config.yaml
downsampling_factor: 8
decoder_widths: [48, 48, 96, 192]
learning_rate: 0.00054
Rows from block 8 of the encoder, named by matrix and row number. Rows with one number belong to one neuron. Each number is 200 + 20 x the weight over its row's rms, rounded and kept within 0 to 999. All counts start at 0. After the name is the row's rms in percent of the matrix's.
# gate: MLP gate (encoder.blocks.8.mlp.gate.weight, 848x320), inputs 108-161
# fc1: MLP up (encoder.blocks.8.mlp.fc1.weight, 848x320), inputs 108-161
# fc2: MLP down (encoder.blocks.8.mlp.fc2.weight, 320x848, transposed), outputs 108-161
gate.212,072,260,165,193,200,209,221,200,200,200,200,200,185,147,192,240,200,200,200,200,216,200,200,202,173,200,200,200,230,182,195,200,200,140,200,165,200,200,200,200,224,200,177,200,225,167,200,213,204,224,209,158,167,200,178
fc1.212,109,200,200,179,240,200,177,183,200,166,200,212,200,265,187,200,200,208,162,200,200,185,200,181,200,189,183,200,200,200,200,200,225,178,200,216,219,120,188,243,200,200,200,200,233,249,200,200,200,196,200,200,200,230,176
fc2.212,110,200,200,168,200,179,168,178,200,200,200,200,200,200,201,212,200,213,200,200,185,200,222,160,200,220,200,209,200,200,215,200,200,189,200,200,173,200,200,207,210,200,200,187,200,168,200,200,225,200,201,214,200,222,172
gate.213,069,200,200,224,169,187,221,200,200,200,200,200,200,176,186,200,166,219,200,145,200,217,200,233,200,200,193,200,200,157,181,200,179,200,214,200,200,200,189,182,200,200,200,200,175,156,200,173,231,193,159,200,171,200,200
fc1.213,097,171,200,200,261,210,220,200,156,200,204,245,200,200,210,199,213,180,200,200,200,179,202,200,200,200,200,200,223,230,200,200,200,232,200,209,200,200,211,200,162,200,200,210,216,200,200,200,200,200,200,200,200,200,200
fc2.213,092,252,229,200,200,207,152,164,200,215,200,173,207,200,171,200,217,197,187,236,200,218,242,200,236,200,235,228,164,200,200,224,200,184,240,224,200,200,200,203,234,215,155,166,200,214,207,200,156,173,183,234,200,180,158
gate.214,080,200,200,249,200,204,215,185,181,200,200,235,186,222,191,200,200,200,200,202,173,221,194,200,162,181,200,164,200,152,200,200,200,217,199,200,182,182,200,200,180,183,175,200,224,171,200,219,230,173,200,200,185,189,226
fc1.214,109,200,200,200,200,200,244,205,200,200,200,195,188,258,200,223,246,193,200,200,222,223,169,200,200,200,200,200,254,149,200,229,200,214,200,200,144,175,200,200,200,222,190,200,222,200,180,219,200,180,169,227,216,175,200
fc2.214,106,200,200,200,200,220,223,189,209,200,200,200,200,200,191,225,200,227,180,200,200,191,200,200,166,189,183,184,181,200,200,200,219,183,200,200,200,226,200,200,211,200,162,213,197,216,200,213,177,176,200,200,200,200,190
gate.215,100,180,200,213,231,213,200,200,155,200,200,200,200,223,200,200,200,200,200,200,180,200,240,200,203,200,200,200,200,200,185,200,200,178,200,232,218,152,200,200,200,200,156,212,200,173,179,200,200,200,239,165,179,200,200
fc1.215,097,200,177,209,200,225,200,227,200,200,212,202,155,200,200,200,183,200,200,113,218,211,200,200,226,200,170,200,200,152,200,216,185,160,200,231,217,200,200,200,160,200,225,178,171,200,200,200,200,172,200,200,200,200,220
fc2.215,100,200,200,175,160,201,188,233,210,176,192,200,200,168,223,252,223,166,224,200,253,192,233,222,181,200,243,190,200,243,200,200,217,200,200,217,137,200,157,200,200,200,237,196,200,223,227,193,200,203,200,200,175,200,200
gate.216,083,204,200,166,200,200,231,200,175,200,200,200,200,238,200,200,200,211,242,201,220,200,200,200,200,200,200,200,258,108,200,200,200,210,200,179,232,123,219,200,200,196,215,193,200,204,184,200,214,169,200,200,200,185,200
fc1.216,131,200,200,200,200,203,226,200,200,174,182,208,224,200,193,200,200,200,200,200,193,200,200,200,200,200,200,232,200,188,215,200,237,200,160,200,234,127,235,200,200,200,200,200,200,154,220,196,200,200,200,189,196,200,189
fc2.216,109,176,209,146,200,212,246,183,183,151,152,165,200,200,176,200,217,179,200,197,200,200,200,200,200,218,200,200,200,171,200,249,210,226,240,200,200,200,250,200,200,200,185,200,176,190,200,231,182,198,186,155,232,180,188
gate.217,085,213,200,200,200,219,200,193,189,186,208,200,153,200,224,176,200,200,210,169,177,200,255,183,188,200,237,200,200,200,194,176,200,134,180,220,200,200,200,200,215,197,200,180,173,200,218,162,246,182,230,248,201,200,200
fc1.217,099,200,176,163,190,200,191,200,195,225,200,220,187,189,200,222,200,193,200,208,200,184,178,200,178,165,167,251,182,200,200,222,200,232,223,236,170,200,207,200,200,222,188,200,200,191,195,251,200,200,194,141,200,200,200
fc2.217,091,220,200,178,168,208,200,200,200,170,200,200,215,200,185,213,200,200,223,200,229,211,200,217,177,225,200,200,254,214,183,166,229,173,157,174,200,165,220,200,200,201,200,200,200,200,200,200,200,200,174,200,200,172,210
gate.218,114,216,205,200,200,200,212,200,200,200,217,226,179,200,204,220,200,200,200,165,180,203,200,224,200,200,200,200,200,234,200,192,200,200,200,200,200,200,238,200,200,193,160,200,198,200,200,182,211,200,230,200,200,166,220
fc1.218,094,245,225,178,200,200,146,200,200,200,200,140,200,200,169,171,203,200,200,200,200,216,172,200,183,206,200,200,200,200,200,200,200,200,200,200,200,158,202,203,228,200,209,200,200,159,200,242,200,164,220,227,200,200,200
fc2.218,091,221,216,157,200,211,232,200,200,200,235,217,164,200,226,200,200,180,157,174,200,235,200,200,174,200,200,200,199,200,200,200,200,176,280,175,200,216,184,220,200,150,218,219,200,171,176,205,176,200,200,193,157,234,148
gate.219,077,199,233,256,200,200,200,200,210,213,260,200,200,245,196,227,174,190,213,200,189,226,228,200,200,174,200,200,200,198,193,200,200,182,200,216,200,164,242,210,194,200,175,197,212,161,200,200,224,200,200,200,204,200,205
fc1.219,115,214,192,200,210,217,148,200,223,197,163,183,200,147,183,234,198,200,241,224,200,210,243,200,223,188,200,211,200,200,190,186,209,176,200,192,200,234,207,192,216,181,207,200,200,232,225,185,242,206,218,146,200,219,183
fc2.219,117,200,216,200,200,200,235,207,200,169,200,200,200,200,212,200,180,191,200,252,237,200,122,200,176,200,200,214,215,226,200,200,200,200,226,200,231,188,189,200,243,231,200,200,200,200,200,218,200,200,200,233,179,200,208
gate.220,103,212,200,200,200,200,200,180,159,200,200,200,211,227,200,200,200,200,200,165,200,200,225,200,187,200,200,200,200,200,200,200,200,226,190,200,200,170,266,235,178,200,164,188,200,178,195,200,200,200,223,200,177,165,200
fc1.220,094,204,200,192,200,180,200,229,160,192,233,200,156,200,200,287,200,200,200,200,200,200,189,200,200,202,231,200,221,233,200,166,200,200,237,200,200,200,200,200,200,200,160,206,200,160,200,200,200,260,200,200,167,200,200
fc2.220,093,200,184,182,153,200,200,200,200,148,200,171,215,158,221,198,245,200,200,200,200,176,181,200,200,181,236,183,200,169,176,200,200,230,200,195,200,167,217,200,200,200,200,200,200,210,200,216,200,200,200,200,200,200,245
gate.221,114,200,200,218,222,182,222,200,200,200,225,213,200,200,211,200,200,220,200,200,181,206,243,200,200,172,200,200,207,236,200,176,186,200,200,226,200,200,245,227,168,187,164,200,200,200,211,200,224,167,200,200,156,174,217
fc1.221,083,200,200,200,185,200,200,166,200,200,200,193,200,200,188,195,200,200,200,141,246,233,243,245,200,200,200,174,200,200,176,200,200,168,200,200,200,200,200,200,182,213,200,200,200,200,200,205,165,200,167,200,166,211,200
fc2.221,098,187,221,179,172,200,200,206,200,200,200,211,239,104,203,187,200,200,222,234,184,174,200,200,200,199,186,200,200,200,205,139,216,200,200,224,193,184,207,233,200,200,200,200,220,205,260,185,184,200,200,200,206,200,228
gate.222,094,214,200,187,180,219,230,200,131,167,238,200,214,197,200,200,213,200,200,147,200,200,168,185,177,200,200,200,200,200,176,200,200,200,200,200,242,200,200,200,207,207,147,226,200,184,212,200,200,200,196,168,200,156,223
fc1.222,090,200,187,217,200,200,203,225,200,200,200,223,200,193,200,200,208,200,200,243,200,186,200,215,258,202,200,171,200,200,200,200,200,219,246,209,230,200,200,200,169,200,200,200,228,200,200,200,200,200,200,200,174,219,140
fc2.222,096,200,200,200,200,200,207,200,200,221,235,200,200,200,200,194,215,200,200,200,200,200,176,226,200,155,167,200,200,200,200,225,200,200,200,200,224,175,242,200,200,214,179,200,200,200,200,252,200,200,200,168,173,200,200
gate.223,121,200,220,232,200,200,234,200,178,200,200,200,200,189,200,196,200,227,224,200,180,214,245,243,200,200,218,200,200,200,181,166,200,226,200,200,187,188,237,192,174,200,200,200,195,174,200,200,200,200,222,167,174,178,217
fc1.223,086,200,200,200,168,200,200,211,189,233,200,200,243,200,200,200,158,200,200,186,200,200,200,228,200,200,205,149,200,200,210,209,200,250,176,200,200,200,174,200,200,200,210,200,205,207,200,200,222,195,200,119,200,200,200
fc2.223,085,200,200,200,237,200,200,200,200,229,200,238,215,200,200,232,200,200,198,223,200,221,195,221,200,216,218,200,213,200,200,200,211,200,200,200,200,200,200,200,200,200,169,163,224,200,164,244,177,200,176,200,200,260,204
gate.224,087,200,200,200,200,200,200,176,206,200,225,185,185,200,216,216,215,209,200,174,178,200,195,200,172,170,234,200,200,200,200,224,200,230,200,241,200,200,226,205,200,200,200,179,207,200,200,200,200,179,215,200,200,200,232
fc1.224,084,200,200,200,200,188,200,200,200,200,138,200,227,205,217,166,200,200,200,244,200,200,200,190,214,161,185,200,157,200,190,222,173,223,200,200,200,200,214,200,244,200,200,167,200,221,171,200,200,203,246,178,184,238,213
fc2.224,098,200,220,213,200,228,200,208,200,187,224,179,168,200,219,215,200,179,200,200,214,208,181,200,245,173,212,200,158,191,200,187,215,200,212,200,220,200,200,220,174,238,200,191,212,200,200,220,180,200,200,200,175,179,192
gate.225,127,200,200,200,200,216,196,200,200,174,234,216,200,200,200,190,200,200,200,200,173,207,200,226,168,200,200,200,200,200,200,200,181,225,231,198,208,200,266,200,163,200,164,193,200,178,221,192,243,165,200,200,200,181,218
fc1.225,083,200,210,225,215,200,219,200,171,200,200,192,232,251,200,267,200,200,213,198,200,228,195,200,200,200,216,185,207,200,210,200,212,200,200,156,197,160,200,200,200,140,200,200,226,181,235,200,200,200,234,215,200,252,168
fc2.225,072,214,200,200,200,200,169,200,200,200,200,180,235,200,220,200,257,170,200,200,229,200,200,236,220,194,253,200,222,200,200,200,152,221,139,200,200,200,200,200,254,200,200,235,151,229,200,208,200,200,200,200,200,200,237
gate.226,098,260,200,211,200,209,200,183,177,231,200,200,227,200,200,200,208,200,200,200,180,200,180,200,164,200,200,200,200,200,201,214,200,164,219,200,245,219,200,207,166,200,200,213,195,185,248,220,221,200,200,171,200,200,227
fc1.226,099,211,171,200,200,214,200,175,198,200,218,200,200,200,195,200,258,200,200,241,214,200,226,245,200,175,200,200,175,217,223,200,207,190,200,235,141,200,200,206,214,200,200,189,210,200,200,198,187,195,215,229,200,200,215
fc2.226,109,200,217,170,200,200,200,215,200,200,185,170,222,200,200,200,172,182,200,200,200,211,270,218,200,200,200,208,200,192,200,184,200,182,177,200,200,200,203,219,200,221,220,200,193,165,214,200,222,252,200,200,200,177,200
gate.227,141,209,200,219,200,211,200,192,200,170,224,218,179,200,200,200,200,200,200,159,182,200,230,230,175,191,189,200,200,200,190,173,200,200,236,200,215,169,262,226,200,200,165,200,200,173,223,200,200,200,200,200,200,179,199
fc1.227,081,200,200,200,200,228,171,188,154,223,200,215,200,200,200,211,200,224,200,213,200,200,200,210,173,193,193,200,200,200,200,200,165,200,167,200,211,200,200,162,200,193,271,224,200,195,200,191,176,200,200,209,206,182,200
fc2.227,083,200,200,200,200,219,167,200,201,174,200,200,200,200,200,200,216,230,227,230,200,193,200,200,200,200,200,200,200,165,200,200,200,200,175,200,200,200,200,200,166,229,200,200,200,200,200,160,200,156,200,149,236,140,203
gate.228,122,214,200,200,200,209,200,192,200,167,200,200,200,200,200,200,200,200,220,187,187,200,238,239,169,200,210,200,206,200,200,192,200,183,233,200,200,200,200,213,181,200,200,200,217,170,205,191,239,200,214,207,178,200,205
fc1.228,102,200,200,200,210,180,160,184,200,200,231,179,200,200,215,209,242,200,200,259,200,200,195,200,214,213,186,200,200,134,232,200,200,200,177,201,180,200,200,200,176,167,245,176,200,200,200,200,200,200,200,214,252,200,200
fc2.228,099,200,200,219,200,200,200,194,200,246,200,200,193,180,200,200,200,221,232,200,200,225,171,200,200,200,181,186,200,240,182,200,177,200,200,222,209,200,229,200,221,243,225,200,200,179,200,200,178,223,200,226,172,170,227
gate.229,084,200,200,225,188,200,184,200,178,200,243,200,200,249,200,200,200,200,192,196,200,200,200,247,154,200,200,200,198,220,200,186,201,200,200,200,218,200,245,200,200,243,181,176,200,163,214,200,200,199,200,200,153,147,256
fc1.229,116,163,200,251,225,200,200,181,200,200,181,200,200,200,206,211,200,200,225,159,164,200,237,233,200,220,200,200,172,200,187,214,214,200,200,200,217,200,191,200,200,200,200,200,195,168,200,193,200,199,200,147,185,200,167
fc2.229,122,202,200,200,200,200,200,179,228,208,200,214,200,240,186,200,200,191,163,166,229,200,218,179,190,200,200,194,200,200,200,200,200,189,200,180,200,200,175,171,232,200,189,189,200,200,159,200,200,200,200,200,200,248,200
gate.230,084,200,195,182,200,200,200,195,151,166,200,200,226,198,200,200,200,172,200,200,200,200,239,200,161,200,200,231,270,193,214,184,200,200,263,200,200,170,216,246,200,177,159,200,200,200,200,200,200,170,200,230,184,229,200
fc1.230,080,200,224,213,200,200,200,200,200,182,200,200,200,227,184,183,197,200,200,236,200,173,193,200,200,176,200,200,161,182,239,187,168,200,200,200,200,200,192,181,233,200,200,200,231,200,209,200,200,171,200,223,229,200,179
fc2.230,083,229,175,185,200,200,200,200,186,188,184,200,200,200,215,231,232,200,187,153,178,200,223,173,181,183,172,208,200,233,200,200,200,200,200,210,234,200,233,170,200,205,200,194,190,173,182,258,200,176,200,200,200,224,200
gate.231,142,232,200,200,206,200,207,200,200,200,230,215,195,200,200,200,200,224,200,179,200,200,200,229,175,200,200,200,200,227,200,200,200,221,200,215,200,200,247,200,178,200,173,200,202,169,200,200,233,200,216,200,156,205,227
fc1.231,079,200,200,201,200,200,200,200,200,200,200,262,200,235,207,194,200,200,174,200,200,175,200,200,161,174,200,200,250,200,215,200,200,200,172,140,222,146,188,200,200,200,200,228,200,200,200,200,200,200,230,258,232,200,200
fc2.231,075,214,200,200,213,200,233,202,200,275,230,200,200,200,200,163,200,200,168,169,200,168,200,200,196,238,198,200,201,209,181,223,200,198,200,200,200,200,156,234,210,152,224,213,187,161,200,220,234,200,200,200,200,200,200
gate.232,133,212,200,200,229,200,200,200,200,200,224,212,200,200,205,200,213,237,200,163,171,200,200,200,176,200,200,200,200,200,182,190,180,200,200,200,200,182,200,211,177,175,172,200,200,170,200,200,200,200,200,200,144,181,212
fc1.232,086,200,200,222,221,235,173,214,190,200,212,200,200,200,211,200,205,200,200,200,200,205,185,200,200,193,174,200,200,244,200,200,163,138,200,200,195,200,152,214,200,170,200,197,200,194,124,200,200,200,188,200,200,256,170
fc2.232,075,200,200,216,144,200,183,200,200,200,207,200,156,175,200,174,200,200,200,163,182,202,200,200,200,200,185,200,200,176,200,215,239,247,211,200,200,200,190,223,200,200,200,242,174,200,200,200,228,179,200,229,215,200,200
gate.233,062,200,200,200,200,200,200,212,218,200,200,200,200,200,221,200,175,200,200,200,165,200,210,163,200,244,200,200,200,223,189,200,200,200,184,200,261,193,200,200,231,200,206,200,178,173,200,200,200,200,233,200,182,200,219
fc1.233,095,200,217,200,200,193,200,178,200,180,172,200,200,200,200,200,175,162,231,200,200,200,200,173,200,200,231,200,228,241,200,200,183,159,172,200,228,200,223,200,200,208,200,200,191,200,200,200,231,200,222,149,200,200,200
fc2.233,098,216,182,200,200,200,251,200,200,213,200,218,200,179,241,200,216,200,200,200,231,235,183,200,208,200,200,193,148,240,200,174,200,193,200,177,222,200,138,200,192,200,223,200,190,219,203,200,177,200,200,171,203,194,183
gate.234,074,241,200,200,200,180,201,200,171,200,240,240,200,205,216,200,162,200,250,200,193,200,200,200,200,200,200,244,200,200,200,200,221,173,237,194,200,200,200,256,174,200,155,200,237,200,200,200,200,210,179,200,195,200,228
fc1.234,120,200,200,200,153,200,181,200,200,234,228,180,206,181,200,281,190,188,200,200,184,197,229,177,200,200,239,200,200,200,200,200,200,171,200,197,208,200,179,170,200,133,231,187,200,200,218,200,226,200,214,142,200,200,200
fc2.234,117,200,217,200,214,200,200,200,200,200,143,229,180,215,213,200,200,193,220,200,200,187,200,216,222,156,200,241,217,272,178,190,210,186,200,184,183,168,200,200,200,235,200,195,200,200,200,252,166,245,212,236,177,194,210
gate.235,093,200,186,200,171,200,200,200,200,200,200,200,171,200,200,200,175,188,228,200,200,200,261,200,138,161,200,255,221,244,200,224,200,159,185,200,200,200,216,239,200,200,200,186,200,200,227,236,176,200,218,200,200,143,165
fc1.235,093,200,184,200,200,200,200,211,200,200,200,200,171,200,200,233,200,183,230,209,213,186,200,200,154,200,200,246,227,200,200,239,200,163,191,200,200,200,200,200,197,200,200,218,214,186,200,200,200,200,185,189,200,200,200
fc2.235,102,231,200,200,175,221,219,200,200,200,189,200,200,200,189,236,200,200,200,183,174,200,200,200,200,213,200,235,169,218,215,176,200,200,200,200,244,200,200,200,180,220,212,167,187,222,186,200,200,240,188,240,200,200,236
gate.236,089,200,200,235,200,225,200,200,167,200,200,221,200,171,200,166,200,200,168,166,170,200,160,200,200,200,177,200,200,200,200,200,200,200,195,200,260,173,259,209,163,200,185,200,200,200,200,200,200,200,257,157,202,184,200
fc1.236,095,200,177,166,200,175,162,160,243,169,200,193,185,200,218,226,200,219,200,200,200,182,232,197,200,200,200,192,200,253,200,200,194,235,200,200,162,196,171,200,216,224,200,200,161,218,200,200,161,200,172,212,187,184,200
fc2.236,101,200,222,200,200,165,145,200,200,200,200,170,226,242,200,200,243,230,200,268,210,200,225,200,200,208,200,200,189,226,183,200,200,229,214,225,200,220,200,190,200,200,225,200,200,184,254,189,172,180,196,203,197,196,200
gate.237,086,200,200,200,200,199,200,200,223,200,200,200,145,216,186,200,237,200,207,200,200,200,200,196,200,174,200,200,200,200,183,242,200,200,165,196,200,182,200,200,200,200,200,200,200,200,231,200,213,200,215,200,200,200,228
fc1.237,118,178,200,180,170,186,227,200,220,235,215,227,214,169,213,230,174,219,224,184,180,194,149,198,205,207,200,162,177,149,200,221,194,166,200,200,200,200,188,157,200,181,228,222,187,165,200,249,200,232,190,125,200,200,165
fc2.237,111,212,200,183,213,200,200,175,175,202,179,200,200,207,227,200,216,190,200,163,201,200,209,248,164,220,200,231,200,229,200,200,200,234,161,200,169,215,176,229,184,233,178,176,225,207,212,167,200,200,200,263,183,199,180
gate.238,080,200,199,200,179,189,222,220,148,200,200,200,186,200,200,200,223,200,241,200,200,231,200,206,177,158,200,241,232,251,213,222,200,155,196,170,169,200,200,220,224,200,200,204,195,176,225,257,200,224,200,200,200,173,200
fc1.238,105,200,182,171,200,200,200,200,162,213,242,225,200,200,189,200,177,200,228,236,228,209,200,144,207,200,200,253,214,200,200,200,183,183,200,200,200,200,200,212,225,210,200,200,218,200,182,200,154,211,210,200,177,200,204
fc2.238,102,192,228,194,200,200,200,207,218,200,245,198,200,200,220,238,200,200,245,200,164,200,200,204,200,154,184,216,200,200,200,200,200,209,189,190,227,184,200,211,205,200,200,200,219,233,200,200,175,200,200,200,200,200,190
gate.239,073,200,181,200,200,188,230,200,215,217,217,200,200,172,200,200,171,200,200,154,200,189,229,169,200,173,231,164,241,200,200,200,220,225,200,200,254,268,207,200,200,165,220,200,184,200,158,200,171,239,205,165,172,223,184
fc1.239,131,200,200,200,200,200,206,200,200,242,239,200,200,200,190,200,204,224,222,200,206,200,200,200,200,223,218,172,200,146,200,183,220,200,204,157,216,200,184,200,196,200,231,200,186,200,200,200,157,263,200,200,200,204,200
fc2.239,126,200,210,200,200,200,217,200,200,200,200,173,176,251,231,202,188,193,200,200,193,206,266,174,180,190,177,180,162,195,211,200,229,200,222,200,248,281,200,200,171,171,179,218,200,200,143,197,170,220,167,200,181,220,200
gate.240,133,204,208,232,200,200,224,200,200,161,200,200,200,200,200,200,200,227,211,200,181,200,219,222,171,200,201,200,200,200,200,195,200,216,200,200,216,161,242,200,179,200,200,205,200,163,220,200,200,174,229,200,200,165,225
fc1.240,096,200,182,200,200,212,200,200,204,200,183,200,200,200,200,172,200,228,200,200,200,200,200,233,216,241,187,193,200,192,200,200,221,211,161,194,191,200,227,200,219,200,206,200,221,169,200,200,200,200,200,160,192,173,200
fc2.240,088,240,200,179,200,200,149,200,175,200,200,200,200,200,200,187,200,214,200,200,200,161,212,172,200,247,200,200,200,197,200,172,250,200,163,196,239,222,143,186,200,146,200,197,176,200,218,200,200,200,200,224,182,238,200
gate.241,089,214,209,200,225,209,200,200,200,200,234,200,176,207,200,200,200,215,200,173,189,200,200,198,169,200,200,200,200,210,200,210,200,200,200,200,200,178,228,247,172,200,200,212,200,177,211,215,200,200,237,200,169,165,220
fc1.241,091,200,197,168,182,180,200,214,229,200,217,200,200,211,177,190,200,201,223,200,200,198,242,236,200,181,200,200,200,200,175,130,184,200,200,200,155,200,158,200,254,233,217,200,200,200,163,200,156,200,200,221,196,194,216
fc2.241,080,207,200,200,200,200,223,200,177,214,240,200,250,184,200,200,186,200,200,200,152,200,178,200,200,200,204,163,200,200,203,182,200,200,255,212,200,190,200,200,200,200,187,200,226,200,202,200,200,200,200,237,200,200,225
gate.242,123,200,212,200,200,200,200,200,174,178,222,200,170,200,200,231,200,222,185,145,186,218,228,212,200,200,200,200,202,200,185,200,195,200,200,222,200,160,200,200,169,174,169,200,200,161,219,178,224,200,200,200,200,167,244
fc1.242,089,200,200,200,200,226,200,200,200,174,200,162,200,158,200,133,200,220,217,200,213,200,200,200,200,200,200,238,200,223,239,178,220,137,200,200,200,183,200,161,200,244,200,215,164,190,220,200,200,240,200,228,200,200,147
fc2.242,091,212,200,214,200,211,200,200,230,236,232,200,200,200,200,160,195,200,200,237,216,187,148,154,244,200,200,200,200,200,200,200,218,200,200,200,200,211,200,222,216,200,197,228,200,154,200,200,200,200,171,231,200,200,200
gate.243,067,221,215,249,200,200,247,200,200,200,229,200,200,200,189,200,210,200,200,200,200,200,200,200,161,200,200,200,200,160,185,200,191,168,200,149,200,200,200,200,200,200,200,177,200,200,200,200,200,200,200,230,200,200,200
fc1.243,116,210,217,182,224,193,212,190,251,194,200,227,214,200,200,134,200,200,213,198,200,194,200,200,191,200,200,200,158,200,179,200,188,212,166,183,156,208,224,190,220,254,208,200,200,229,203,200,190,191,200,200,201,200,280
fc2.243,120,200,200,200,178,183,187,207,222,200,200,200,206,200,182,226,227,184,205,200,169,200,241,174,228,220,200,171,187,200,191,211,224,200,200,213,200,224,163,210,166,165,200,207,210,171,168,160,200,200,200,200,200,234,166
gate.244,112,200,200,241,200,211,234,200,179,200,200,200,200,200,200,200,181,224,200,153,177,200,200,200,170,200,200,200,213,200,188,200,200,200,200,220,200,200,242,215,172,168,147,200,200,200,200,200,237,208,230,200,200,179,200
fc1.244,080,200,200,235,200,200,200,167,147,200,200,227,200,200,200,200,165,200,200,200,200,219,200,239,200,181,200,208,187,173,179,205,219,214,200,200,200,200,167,200,203,179,200,200,200,200,269,200,192,200,179,133,200,197,184
fc2.244,078,241,200,236,200,200,200,143,211,200,220,200,200,268,200,200,200,200,200,200,200,188,200,200,152,200,200,282,200,180,218,200,223,223,247,216,219,233,200,200,200,200,182,200,200,174,200,217,200,200,200,236,184,200,170
gate.245,106,200,223,229,200,200,200,200,200,215,200,200,200,200,211,200,200,214,211,189,158,200,173,214,200,180,229,200,200,246,200,196,188,200,200,241,237,186,224,200,199,200,178,200,200,182,243,200,213,201,200,223,200,164,235
fc1.245,105,200,211,200,175,200,203,200,179,182,240,158,200,193,200,200,153,200,185,239,231,200,200,222,233,200,167,200,200,200,200,200,200,200,229,221,200,179,200,200,200,166,200,224,200,174,200,221,181,165,200,166,200,200,200
fc2.245,112,200,200,200,200,200,200,200,200,253,219,200,196,200,207,200,198,200,225,199,200,200,135,200,200,230,200,210,200,223,200,200,200,219,200,200,198,219,236,200,233,200,200,200,200,198,206,164,200,200,200,200,200,200,200
gate.246,109,200,200,200,212,211,200,179,200,176,219,200,200,204,187,177,200,200,173,157,166,204,200,239,200,200,200,200,191,200,183,180,182,200,187,208,200,175,243,210,179,202,181,200,207,200,240,200,218,200,228,200,200,164,200
fc1.246,091,200,171,200,200,211,200,226,238,200,200,200,200,200,217,259,200,200,244,200,200,200,200,200,200,230,200,218,156,206,221,235,215,197,200,245,200,200,226,200,231,200,200,191,200,161,190,200,200,200,200,238,200,200,200
fc2.246,089,200,198,200,227,208,200,200,236,200,200,200,160,279,200,184,200,200,200,200,250,200,200,200,200,200,200,197,200,200,193,200,247,200,231,200,200,163,233,200,200,200,200,200,221,200,200,200,150,151,200,216,200,220,215
gate.247,088,200,214,200,200,200,200,193,200,184,281,200,200,200,200,243,200,200,200,200,182,200,200,225,177,200,200,200,257,200,200,208,200,122,199,200,200,179,204,229,172,200,181,205,200,143,230,203,200,200,200,200,200,196,200
fc1.247,117,200,222,200,226,200,200,206,200,166,222,241,187,200,212,124,171,219,200,173,200,200,149,165,187,200,209,200,237,200,192,211,210,200,200,218,229,200,195,200,213,200,200,223,200,200,200,222,184,213,182,200,180,173,231
fc2.247,110,200,200,200,185,200,186,200,200,200,235,200,200,200,209,200,200,200,197,200,200,208,200,180,221,200,219,200,186,200,221,200,193,200,170,203,200,226,174,200,200,169,200,200,208,188,200,200,217,200,200,148,200,215,200
gate.248,116,200,220,200,200,213,214,200,165,162,231,200,200,200,200,200,200,223,214,178,184,200,227,200,154,200,200,200,200,181,210,200,191,200,200,208,200,166,200,200,180,200,200,200,200,200,211,200,200,169,218,200,200,179,198
fc1.248,085,202,200,180,200,200,232,200,200,200,255,213,224,201,180,200,200,200,155,200,180,200,236,200,200,209,200,211,269,200,200,200,200,154,218,200,200,200,200,200,139,139,233,216,200,212,193,200,200,200,200,200,200,200,200
fc2.248,100,200,200,200,126,162,200,200,200,262,200,208,200,142,200,207,200,200,233,246,200,200,180,229,200,183,200,200,225,215,200,200,235,200,155,200,166,200,200,200,219,217,230,200,200,200,249,200,200,197,200,200,200,153,200
gate.249,110,200,200,200,200,210,196,182,181,200,200,204,178,200,212,200,222,200,200,168,200,200,217,218,184,176,200,200,200,240,184,184,190,200,200,200,211,200,255,224,176,200,153,200,205,174,200,200,205,171,200,200,163,179,238
fc1.249,084,200,213,224,200,200,200,200,200,200,200,200,200,200,200,200,200,200,200,200,200,200,200,223,154,200,200,242,266,200,217,200,200,200,200,200,200,211,200,200,200,200,200,166,200,200,200,200,200,151,200,200,206,160,236
fc2.249,091,200,175,200,200,202,200,200,200,200,200,170,200,246,189,185,184,231,200,200,200,200,200,200,192,200,200,200,200,200,236,200,234,200,200,201,200,239,161,174,200,189,179,200,222,200,200,200,225,200,200,200,213,259,220
gate.250,128,200,212,200,227,200,200,200,200,200,233,222,200,209,196,182,200,200,200,175,185,200,242,234,156,200,200,200,215,200,200,200,190,200,200,214,200,168,239,219,200,200,200,204,200,153,213,200,244,200,200,200,179,197,203
fc1.250,082,200,200,200,200,227,200,206,200,200,200,204,200,200,200,223,200,200,155,146,200,200,200,200,163,200,200,200,200,177,209,113,197,200,200,200,200,200,209,200,200,200,200,184,171,200,200,200,166,190,200,162,200,200,200
fc2.250,089,241,200,200,200,223,253,176,200,200,176,177,200,200,200,200,200,200,200,260,212,178,170,200,200,200,200,200,122,229,200,159,148,207,200,200,200,200,192,213,200,200,200,187,181,200,200,159,200,200,200,200,185,242,238
gate.251,091,199,200,200,223,190,286,200,200,222,200,200,197,258,208,182,230,195,200,200,193,209,247,157,187,200,209,200,255,200,200,200,224,200,200,190,200,237,200,224,171,200,200,200,179,164,219,224,200,200,200,184,228,200,182
fc1.251,075,200,168,200,178,169,180,200,200,234,200,162,244,172,186,221,200,178,235,171,200,200,200,200,212,157,214,200,200,154,157,200,200,200,200,200,200,200,188,181,200,227,161,200,228,175,200,214,188,239,187,200,233,178,200
fc2.251,081,200,225,200,216,217,200,178,200,155,237,166,200,200,200,249,200,226,209,200,184,201,200,200,240,179,191,200,216,200,146,200,200,200,200,169,200,251,200,156,237,200,197,199,175,200,208,200,214,182,202,200,225,248,180
gate.252,079,211,196,200,200,200,200,200,200,200,248,200,200,200,200,148,200,220,229,220,200,212,188,200,200,200,227,200,200,148,200,200,200,186,220,155,250,237,187,200,200,159,200,200,200,200,200,220,200,219,178,193,200,200,186
fc1.252,132,173,209,183,179,200,198,200,225,231,219,230,230,188,210,199,177,218,200,200,200,205,161,200,200,200,195,158,188,141,200,207,189,200,200,184,200,216,194,200,214,169,233,189,193,203,210,158,232,200,191,176,200,200,217
fc2.252,117,200,207,200,200,184,232,176,200,200,200,200,200,200,187,217,166,200,179,235,200,200,200,200,200,227,215,181,177,166,178,200,215,200,200,183,221,200,200,183,221,200,216,200,200,200,220,200,222,223,200,194,211,228,194